{
  "model": "image classifier",
  "dataset": "photos of arthropod specimens (BIOSCAN-5M)",
  "train_examples": 97500,
  "image_size": 64,
  "crop_scale_min": 0.7,
  "horizontal_flip": true,
  "translate": 0.06,
  "targets": ["order"],
  "num_classes": 18,
  "arch": "vit",
  "norm": "layernorm",
  "norm_position": "pre",
  "activation": "quick_gelu",
  "mlp_ratio": 6,
  "head_dim": 48,
  "fused_qkv": true,
  "bias": "none",
  "qk_norm": true,
  "parallel_block": false,
  "inner_norm": false,
  "drop_path": 0.15,
  "patch_size": [8, 8],
  "conv_stem": false,
  "layers": 12,
  "width": 160,
  "positions": "rope",
  "pooling": "class_token",
  "loss": "cross_entropy",
  "init": "orthogonal",
  "residual_init": "none",
  "optimizer": "soap",
  "beta2": 0.95,
  "lr": 0.0023,
  "beta1": 0.95,
  "shampoo_beta": 0.95,
  "eps": 1e-08,
  "precondition_frequency": 20,
  "max_precond_dim": 1024,
  "one_sided": false,
  "adamw_lr_other_params": 0.0011,
  "steps": 16000,
  "batch_size": 256,
  "epochs": 42.0,
  "lr_schedule": "linear",
  "final_lr_fraction": 0.01,
  "warmup_steps": 480,
  "weight_decay": 0.2,
  "adamw_weight_decay_other_params": 0.01
}
Rows from block 5 of a small image classifier, named by matrix and row number. Rows with one number belong to one neuron. Each number is 128 + 32 x the weight over its row's rms, rounded and kept within 0 to 255. All counts start at 0. Numbers have three digits each.
After each neuron's rows are labels from the 100 images, of 14848, where the neuron reaches its highest value: "top examples" is what is common among them. Only what is clearly more common there than usual is listed. The data: photos of arthropod specimens (BIOSCAN-5M).
# fc1: MLP up (model.blocks.5.mlp.fc1.weight, 960x160), inputs 0-159
# fc2: MLP down (model.blocks.5.mlp.fc2.weight, 160x960, transposed), outputs 0-159

fc1.493:119118120099103112095115159113111174127065183121103173091138104190126128201106129103086119146140114188120113188168059192189150246142088091132156122115123170155174126118115122112136131104113110065129173122141118175160125185145096122135105134201114123095093103100098153129089119097178160111143196171120079082180161152127120131083126133138143138144124142167085121157117163166118130096160142136151078131115180116112166151105148158097132160129177177114148157177152105117117092153145086
fc2.493:136112129166146097171135107130112132162118085139132123122151123099078084141096120180107081112073129064099127118100169042133103107212112157114136137166114180112132158102138139154155141156125163145199141143192098171076135142112184130110150062149116153140136104123141133113120183193116111089087144104143171182117129115087161086169147167062107140103085123131120130156103125132163144140184074128168210125130097172103127099130097132097131116094192102077104101145137163154135168128092045
top examples: order Coleoptera

fc1.327:104137140106178167146149117127086123144069123129128086115137214136148185113105122072085137090098087153159082108159143109142170142149081097146152093142125156098107114103089121116102151082177118102180150125146155118148169112114057137199145073147153147113147167106151164102127044061084144111144146094123135119153111100111090124114179113083075153109173090145110115089100150117100087154159107153132044141079132114157125089162127130122185056076088147112162160128158088136141128073111082
fc2.327:086127153095107111137124167132183184105104100104116103169151107120120103133129123168130179104079100156143156181097106188103133137109136117132212179091143110164130154162155183202117171182084112111118107137149097128132123107117204111143117087164168118165163059117141130152153116144133166103117081103135123069133114101114172116078084130120120121069194166164177161140094087162148149146191192109116144118139069189150150107077097089100116180108173149102116115163100108175107113112102123
top examples: order Coleoptera

fc1.103:136181151107124144136135114094145105112096188162172154151128117140166189152201106145106143104081176095099128131138129079149110109130149110137181090197056174091131132144147133075178154149151093177132082084117108128113126125177117103182126118139108111096149153094106099149054145152120130152093132172166211124165087096183107153116148146103121103107131056135100182145108152085140146120138086121091192102124087162119079148137134154091145174107120192127075155143181132161098143145062136
fc2.103:158167110184153136140122169097163109134099116106148126112129142126134096149142122142081099102161116089075082162181115172144081100163105140133113097110172085161156096135144085169091131107108118096114140083118134166167208129104082097135062095131151176102097116107120136080034093075166152109164069115150079112120154126066198105098158116129102126119073150117101110112137144125106133129080163148117104213160110108161142124130124116151095196165108153169100136168148048149135135189162135
top examples: order Diptera

fc1.622:127081098090115169118147064123174144146101142159112193100154112087137102084130134092157154160063153126151095125089130169120114102107128144129134094148186129171090120137115144128184081110103111166180118151106102110109168154130115131081105083147129079108228130158105124134149085119147141121155190161154107107088137107125070129084139147141113141161134115174091162142149142055150124129194149096095116129131151194170128168111150109061146095141108121106173045099102143170204164099160076
fc2.622:133154128112156101185161020110107045124140140142101126092163164098107122082104101109140083086167132149191123173088118173135122124096095070140101091131143140142155094084119116176092114135121137173131089117090112141157104154139116160138112126137139139120109162104138126147138141081141101170071128122115146147168152123088089150141111106084121092203112134140065112094134136047138162088136158184111092136100183055166082122147174140066109135045095134154109143120171142184128126143178116
top examples: order Diptera

fc1.420:130096062138180107125133103160070111077092155145107179129130074123115099127087163058156137189107148109147113177173144181122162151130122169152096114167164130125112164109143100126128159115106192184173126099154168106083100120120175134167144124122187124100141053194120143164104139168065079080139111139103160081143153148119149155094157174111155163102142122131079137122133130149143099114123129141169105061099106143113082066149157128143082090080090191079159132176160138151113176098118109
fc2.420:098155113102109092126071119090083148213143121103139087103078140097089048075125182089124116109110155144114132142104129123134137081107141090127120157120113090140129138147080085113090138134104112147195212075156115126158139081141163118173116128143116143165137175152070128138113122125129171112173140124159140178100119113123141124117137156061171114070113139148129123116072104137135210141120122135094090131056087145184106160162096126190158193091138086129153138149030126138176104126143124
top examples: order Lepidoptera; order Hemiptera

fc1.129:142110119097144128144127057123166100141165103121167149148172102165104100161062142146088090133109120132187100042128169069108116106073120167122126144139136154105155140141145138186111158137152115068091182122139087128174096093077134160154085118092112084129162102151146083138148167124146145096161151108114146138103126181055172122123057088176163083160086102110106174223162151130139131122177151108155180146076116185108095101132137083135111138108165116163093136084095117102159123087118132
fc2.129:121103130136135060149082128094114155084176075128100146101135078149120056102117178105150102101107076134113129142103084164087079102091124165161114143188122166200112114245135168144091115147124150160068115102136124134126078132132120084142186107136147133103075101160079139133079114120095144107124131097192136141127132157118121154185127135116174116148138124134157189090099156097097121078113128164134161140102153106101065109145070115188136163139170104178083118136102131158200096135109116
top examples: order Hymenoptera

fc1.217:152137163137069087141144075088102122155174082148196110164126149145100148181140154051133096133154158137106075148088128122167086196150148145101116136056168125139146187125089157116175076101125136080090096106135076087068128116119212134166139141128163175105112143133125128144141097163203158161149132134085145134133105137087159097170141133195157117144086124120062112097124119137145115107147143129123141151058154163107110140190114122098179143156103109055135137153081181147111114138113133
fc2.217:099076173125104122095110171160114106026106124097092123188087159082129101160134126083071145136124147172112154151110109144117160133120100151109169165140097094150194119081124146138086176166184147102117130122181092123106103119146137066113171146118165106145085109169192168175099084144113093090176182128127125095141140131084106113133134123155152112099173122141163121133110125173071124098119063051125119113155139096123082146134167150106162151079072092144155124100110095143092052179102131
top examples: order Hymenoptera

fc1.712:078105140158180099114106105082142075112122088147124126113103123114112143101146104146134116195155100122113080116156070164163112097140141111198140103128144173206119172117088110138115165111160132072194143147155153145100129186109107082155142127110081202107147113202156142080168120080109165066137145087098065128085165135144143125066116130111137119085102091147143170119147145155129127186139162163103164104146157195137175075144152145086162165156090150176129120147101135082122169089092144
fc2.712:234145137161142073124146128182132089097098132119131115157127138154073089093191092148105083150065097141116163155127128147179123168106076070103145094111094084169107138122124157145074129109133162199072101139129092135129182107153136096121144140149115075167146109117138094089113092069147171116139156066123112159124081116158165150147137069121084134105124174141151112104124104153125103141132104148115130060197127135075136199169162179097178140112086115127122152127124151182114136081162109
top examples: order Lepidoptera

fc1.602:107163138082044093099233155110151099164118107151128145153152105119102106149149109183117157120070163141159139185151079126193084137138118124108128202121096148124174087123114180105137211145135125110135175145139147106121120121140095160121135118084141148076093121138120143122185140158125164142059055156123129146097101115178138106085124146145175128137110114132119157147169121135084106069089082169131136127125125182159094106149204128163103105159123044137124145109141129191179129101103151
fc2.602:149162160201216084106121146090156153175124111125150125106167083107191141139087134121125091135102110167154127104171126102177116114120133129116109076126127148059155133181109127171099143152078133131057115092132136172137160135082087125117058089156101188129131145133164178095058163123122067136160139112107094119102216149138124085179163130186142107134075164135145116117106109176074106082128084135131148145114101157123091101157145093165092142137116150099157103089103130101123206114133114
top examples: order Hymenoptera

fc1.152:137140131104157164150131146084110199144123138129099143179097124121153187103138100123090123067124108075133069140135152156105094093200087142167150101132087134119095139173122115128141126110183045116154144089063142111096128131120161124183130103159129160155100074123162123051125130120130129198130127098192129130123119100163093091136116135111194137137119214168117147163095118152162154134097084167161083139128165141100170168136142115096102105142157108117135078100146150178134110195176040
fc2.152:148086164084123178085106179090087124140097113080094115137192199140113127114134158073096156170133088088073140085176125144128108109146128120132147116113125151108115103098139128103113123109063176141155122108093163155168119123136141173070144131096079104157163110136052192177129116173104156144127103113125085097112122150085094150099104068074104122076172131166096193107150152196145096139117139116135116071144171096121161135188106101168156169134141071137140118121163082092183142185124148
top examples: order Thysanoptera

fc1.354:101144132128107109139137103132129148172109131180152098118121158126200109157139079136168119112084097114122161141173148142118112114080111095077127113125162087139112119081128103134106075160119136127160151171102049090153131121187166143067095042131074101144180210120129066145129161122178128103061131149139076182136113107179074153147148158071133173067119116117104124123113142146168091170140088162173113147134094105146118136072095142147158154100136120164061138175133107092083168147160173
fc2.354:136137152165147143104120072148124126111126139094071153194081091183125081158179135141080102122125125131114076126102104152137176160103184099140158150083123136171136151140123106140176101218092135130168134128112111065118160083163096093078127099146156131105159143122143150109093138162153047134171108129142142143083168133154111133136143086106148108085148126181074100055119114097173115107152137164075119140173084182158112178097141079177168083115064109138165134117167080157068142095130122
top examples: order Diptera

fc1.364:175139102104182167121089136154073091095147148100124127193148165151072146107133146098105196105116095150102120117165086199121126130140137182172127133125086143076137122136134064104101109123147121116059102078086156089052186083078156162136097149131152079066127109117100079127113147138168092094090129108088086153147181098112095128109142142166106135123146063148106133186161138162121116154124126069148128098113158095192074107169158116145156062108193143112121132131135150171117164132142132
fc2.364:152111122144091074124133079123130148130102143163138118179157164159144153103052048124104113153120187121145120129184125149135159113071152206099184158031202143129077120163104136097191091105113148152181152119097069126111110147126067139093164151105105064118127136163142084118124127065111149082109058188135120099101111147120192156130109085135129141117146094109139099154096157129098151155180098115121142159141111125126091161092129079152114144190105117095142117132111136127153086103112169
top examples: order Coleoptera

fc1.453:116112117137172161132184110132143126137111162153122054136164157121141134131126095004121173135141111165077131134098134141102111131078131150145119132164110158128177168129113136098151143120171130150105142106109083087153202130110202178142091112114117069104158192168155139100152150109154171166108115189152185067103084147111075124116117134156111142130156131124068141169106148094061123201164101128162135103160159116138124145147126161098163098137131121073125146082090127123145130039075154
fc2.453:113121146120140168159109107164117109189162170086125112113129160043151121147126097066114104135051149102112137172139097117131081099120152110093123097183129114173171158135118117186150097147149079081171149096126139141072098173163117177178107131146140127095090131113167079176172117117086172133116120087205136064132082161081072124134095121110148128155172171083081100103186128190142116094146138151110188105122152108113094182106118120106087113106142104167138167150138152101082169149136094
top examples: order Diptera

fc1.2:160139107112125115131127109152152126104066131095112180157168133103122150106131161175100139132118091130156158141079074088186159102181172167109138123136134157092104204098093169145086159128158191184113127112099165153131095203165122107120124081169156127162155185121115096128110142134161194103113143136170105152101087086100125150063107061156150064107130117095139146112124056098139111085135073123099100108119117170135079115115188062094128171187150103134099089085142136168140136097159156
fc2.2:130069129138107091158157077118146137110121143184145171134101088167108133094213117197124086136122086156143075155177088123142066130133150089139088141087115136125162180087085130168120065093131062128127166108189093173117120057127114131138144176138169117141166161161134150183039097131112162124102100122184124119141097157127094134082097110088135119152169102155145111115155124116124158075140108055135137135050099130160120117115149072149086142142083106130131113147128175158109120133115068
top examples: order Diptera

fc1.471:105155107165130120129167123121127157199115156142111122053128131133090141119119039102115143150140106160127087080159091108118150151179104162119083091168112078185097091085144090132088235146089180149162112080125111178107091117109119072058121102149078168168168113146150104140144116107138133139135138148132055105153091143111080132144116110102140141092169101137143159102091170147161112144138139115196171158150150121159093146066103148162107132096166073174102098168094136119147091103090114
fc2.471:084165096133096091136210146139158129116154111102129165148176101126151118151157119126076134134168176125052110098115118146116153131127102083084129157098128187135133119112145173112169148113156130146150108154161113172117200152138080169107079155103144138149140124146057127163129187120158223133091160069140144110096150110126078136163116156119137150119165091181108136095110143085113160136113094090108107052051143149124157088110141125107140174084135097111116210074175151151071125166093149
top examples: order Hymenoptera

fc1.302:110075086129130095084115186090189131164118148124110132107138165120183102168146116115107131143099175127174183149111107092151153098076154146120118142108079145122145085078132069174117104082124119129170127095093142109109180098116105141140160117164139137137120137092148116066149122099143085103157056115106095070142157141117135155103078133161083144156079084089110119083115168138067054150106109189158167156128180118132108099108138127177134193112149123129056180114104165144102214112082151
fc2.302:161174129140154074087129074142146078082104123120161168098124163149090151080122138124074150184127114094158103100092137188126049117148087183165129146125100136135119164079142149136117120079109108121118132059122088149076050134152139097062119116103139094096130129132159174139107157130171108131114106158167143093089173149097099174190121085131114097143113107123137121145169096091133168065203089093147125145122128070057204167136147105127148195139156141114135125174171130128122167142147120
top examples: order Coleoptera

fc1.399:124139128125138093112125165100124077119101147078139158167114058162110123112142184148104174137174081132122137115135133142139143139146087151110115123096098131091078094211145103105153140187101154112117096127180108145194116106192177094102096112081065160131157141120102101107142152116115125064113133186084074080171057153093070112076081139126167172153152081137125134089123129183149143126123128151173128135130126081074129078054149115133120076169102078155161107107110122131099189141146163
fc2.399:152128128141112140182158122180162114142116126160134103130137093082114107150175137158058066152156089157132131139082123146077120136158121124156174110108114122103113139194171169097151136115082098089115098149155144161057094136124130147179146086096105133123074126133134151105151169172118093102091108110186169102107097137118159100136188091164122149107205123209150149127134144150129171102169170086186101132137098186102090106126107122081129060106118101083179175215140119121084095151141177
top examples: order Diptera; family Limoniidae