Weights of a small image classifier.
Model: 64-pixel images, norm layernorm, activation quick_gelu.
Training: soap at rate 0.0023, 16000 steps, batches of 256.
Data: 97500 training examples, 42.0 epochs.
Rows from block 3 of a small image classifier, named by matrix and row number. Rows with one number belong to one neuron. Each number is 128 + 24 x the weight over its row's rms, rounded and kept within 0 to 255. All counts start at 0.
After each neuron's rows are labels from the 100 images, of 14848, where the neuron reaches its highest value: "responds to" is what is common among them; "patch colour" is the nearest of a few named colours to the mean colour under the peak. Only what is clearly more common there than usual is listed. The data: photos of arthropod specimens (BIOSCAN-5M).
# fc1: MLP up (model.blocks.3.mlp.fc1.weight, 960x160), inputs 0-79
# fc2: MLP down (model.blocks.3.mlp.fc2.weight, 160x960, transposed), outputs 0-79

fc1.616 [153 110  80 115 143 106  87 122  96 140 128  87 119 113 109 120 124 141 130 146 126 148 154  95 111 105 121 118 143  87 132 169 111 111 110  58 156 176 130 141 120 128 136 121 108 136 147 157 136 124 133 146  92 110 133 125 172 137 128 120 138 112 135 114 113 103  93 120 123 138 121 138 137 107 151 113 172 117 127 102]
fc2.616 [114 122 156 140  88 134 166 133 114 128 143  99 140 151 168 116 133 138 127 104 130  91 133 163 136 119 124 168 188 141 117 112 124  91 129 151 104  97 137 115 113 115 115 129 148 113 117 104 130 121  89 165 193 158 107 133 124 155 133 144 147 125  87 114 132 148 123 144  92 116 105  91 111 117 111 159  91 114 138 111]
responds to: order Hemiptera
patch colour: grey

fc1.83 [195 126  90 157 154 118 150 121  72 108 122 135 101 144 137  99 115 150 153 140 121  90  97 135 108 145 117 146 141 128 147 125  92 135 109 103 128 134 162 112 138 127 153 118 154 152 142  88 146 139 121 134 143 103 104 149  88 179 118  81 130 112 114 182 132  83 154 145  79 145 132 102 134 145 107 135 161  96 129 181]
fc2.83 [ 87 135 109 116 105 147  93 176 153 158 132  85 108 136 146  88 115  99 140 125 162  93 149  93 158 139 130 139 148 134 131 102 152  95 121 122 133 163 123  96 116 116 145 100 128 146 133 120 133 115 121  97 134 152  98 102 102 134 159 157  88 105 110 135 110 127  87 160 120 174 120 136 149  90 158 155 163 118 160 112]
responds to: order Hemiptera; family Cicadellidae
patch colour: grey; brown

fc1.527 [167  96  76  97 181 159  79 160 140 130 136 134 156  97 121 120  93  75 119 130 120 122 135 102 115 117 124 172  95 107 104 143 104 128 155 132  91 138 143 141 154  97 140  96  93 138 120 148 109 129 147 132 108 130 157 135 133  93  89 129 125 138 117 136 101 158 132 101 155 118 128 106 142 143 130 139 143 107 167 123]
fc2.527 [ 98  94 165 165 141 128 154 142 112 130 125  98  37 156 129 140 141 141 127 101 125 143 122 141 113 121 133 115 160 165 130 160 122  95 103  94 121 112 139 139  98 130 122 108 144 120  80 128 159 141 108  87  81 142 117 143 144 156 127 134 135 143 126  69  83 124 134 129 168 145 133 159 141 139  98 140 102 125  98 214]
responds to: order Coleoptera
patch colour: grey

fc1.297 [ 91 139 113 132  94  71 135 161 108 153  83 140 105 146 150 116 151 121 109 131  95 107 117 122 123 127 133 121 135  95 144 134 102 124 179 111 172  78 141  99 119 136 154 103 133 155 128 105 138 113 137  96  96 108 114 151 126  87 122 125 155  88 134 129 136 168 115 138 173 100 103 157 120  98 195 133 112 174 107 146]
fc2.297 [129  97 142 115 138 148 114 134 118 152 105 115 137 123 128 160 130 139 117 118 148 188 116 122 162 136 126 170  72 131 141 136 135 135 120 133  85 180 102 163 144  90 166 128 141 175  98  95  56 164 151 123 156 137 114 123 147 103 123 173 139 105 110 131 129 111 121 134 146 171 147 136 134 151 114 113  95 125 119 125]
responds to: order Hymenoptera
patch colour: grey

fc1.76 [112 148  98 127 141 113 156 102 125 119 149  90 133 135 113 111 158 124 133 142 175  92 147 144 124 127 115  84 129 113 126 120 152 132  93  72 117 123 147 130 146 104 107 147 123 124 147 104 118  77 130 100 111 144 128 110 123 151  85 131 156  96 119 122 115 126 137 147 113 162 121 103  93 122 140 146 107  44 116 124]
fc2.76 [136 158 111 152 117 113  88 135  96 178 127 147  91 122 156 179 111 135 109 136 123 145 118 129 120 152 146 176  90 142  83 113 118 141 197 135  77 163 107 114 127 100 151 114 125 137 128 148 163 147 169 151 112 160 146 114  85 107 145 173 129 107 147 135 134 135 124 180 132  96 103  88 134  80 127 134 145 111 134 105]
responds to: order Hemiptera
patch colour: grey

fc1.293 [129 110 110 148 129 126  77 154 151 122  74 124  70 116  83 117 189 120 124 128 117 110 142 154 107 113 141 165  93 160 107 167 126 100 123 149 140 129 117 140 132 126 158 151 100 156 109 163 141 130 147 120 112 127 141 119 145 144 158  77 125  83 150 128 163  95 124 110 138 142 113 136 110 131 171 145 189 138 147 150]
fc2.293 [110 122  93 129 145 130 162 134 100 101 178 128 164 143 156 131  87 160 104 137 122 113  87 123 146 132 134 138 122  90 111 124 178 143 146 140  83 146 101 140 124 172 136 124 154 128 132 105 106 139 129  86 125 130 162 123 121 136 133 186 116 135 130 111 112 149 167 175  78 117 163 176 121 182 145 102 128 162 132 125]
responds to: order Hymenoptera
patch colour: brown; grey

fc1.595 [138 169  95  92 157 132 122 101  94 156 128 148  78 137 128 153 123 182 154 148 133 135 137 166  93 148 133 145 149 118  98 133 159 157 135 178 112 149 125 150 123 131 157  92 126 128 116 132  88 162 144 127 101 141 125 130 125 128 165 111 161 147 133  85 103 116  88 123 122 109 180 138 163 126 130 154  98 125 107 113]
fc2.595 [144 102 145 158 137 149 139 158 158 138 151 137 155  99 154 121 160 143 146 140 102 139 103 134 112 142 123 161  94 143 117 158  99  91  86 117 160 160 104 159 137 130 144 120 153 147 149 183 111 153 108 105 138 138 129 141 141 111  87 187 128 164  90 151 139 132 140 118 137 126 118  84 145 152 126  54 133 130 139 123]
responds to: order Coleoptera
patch colour: grey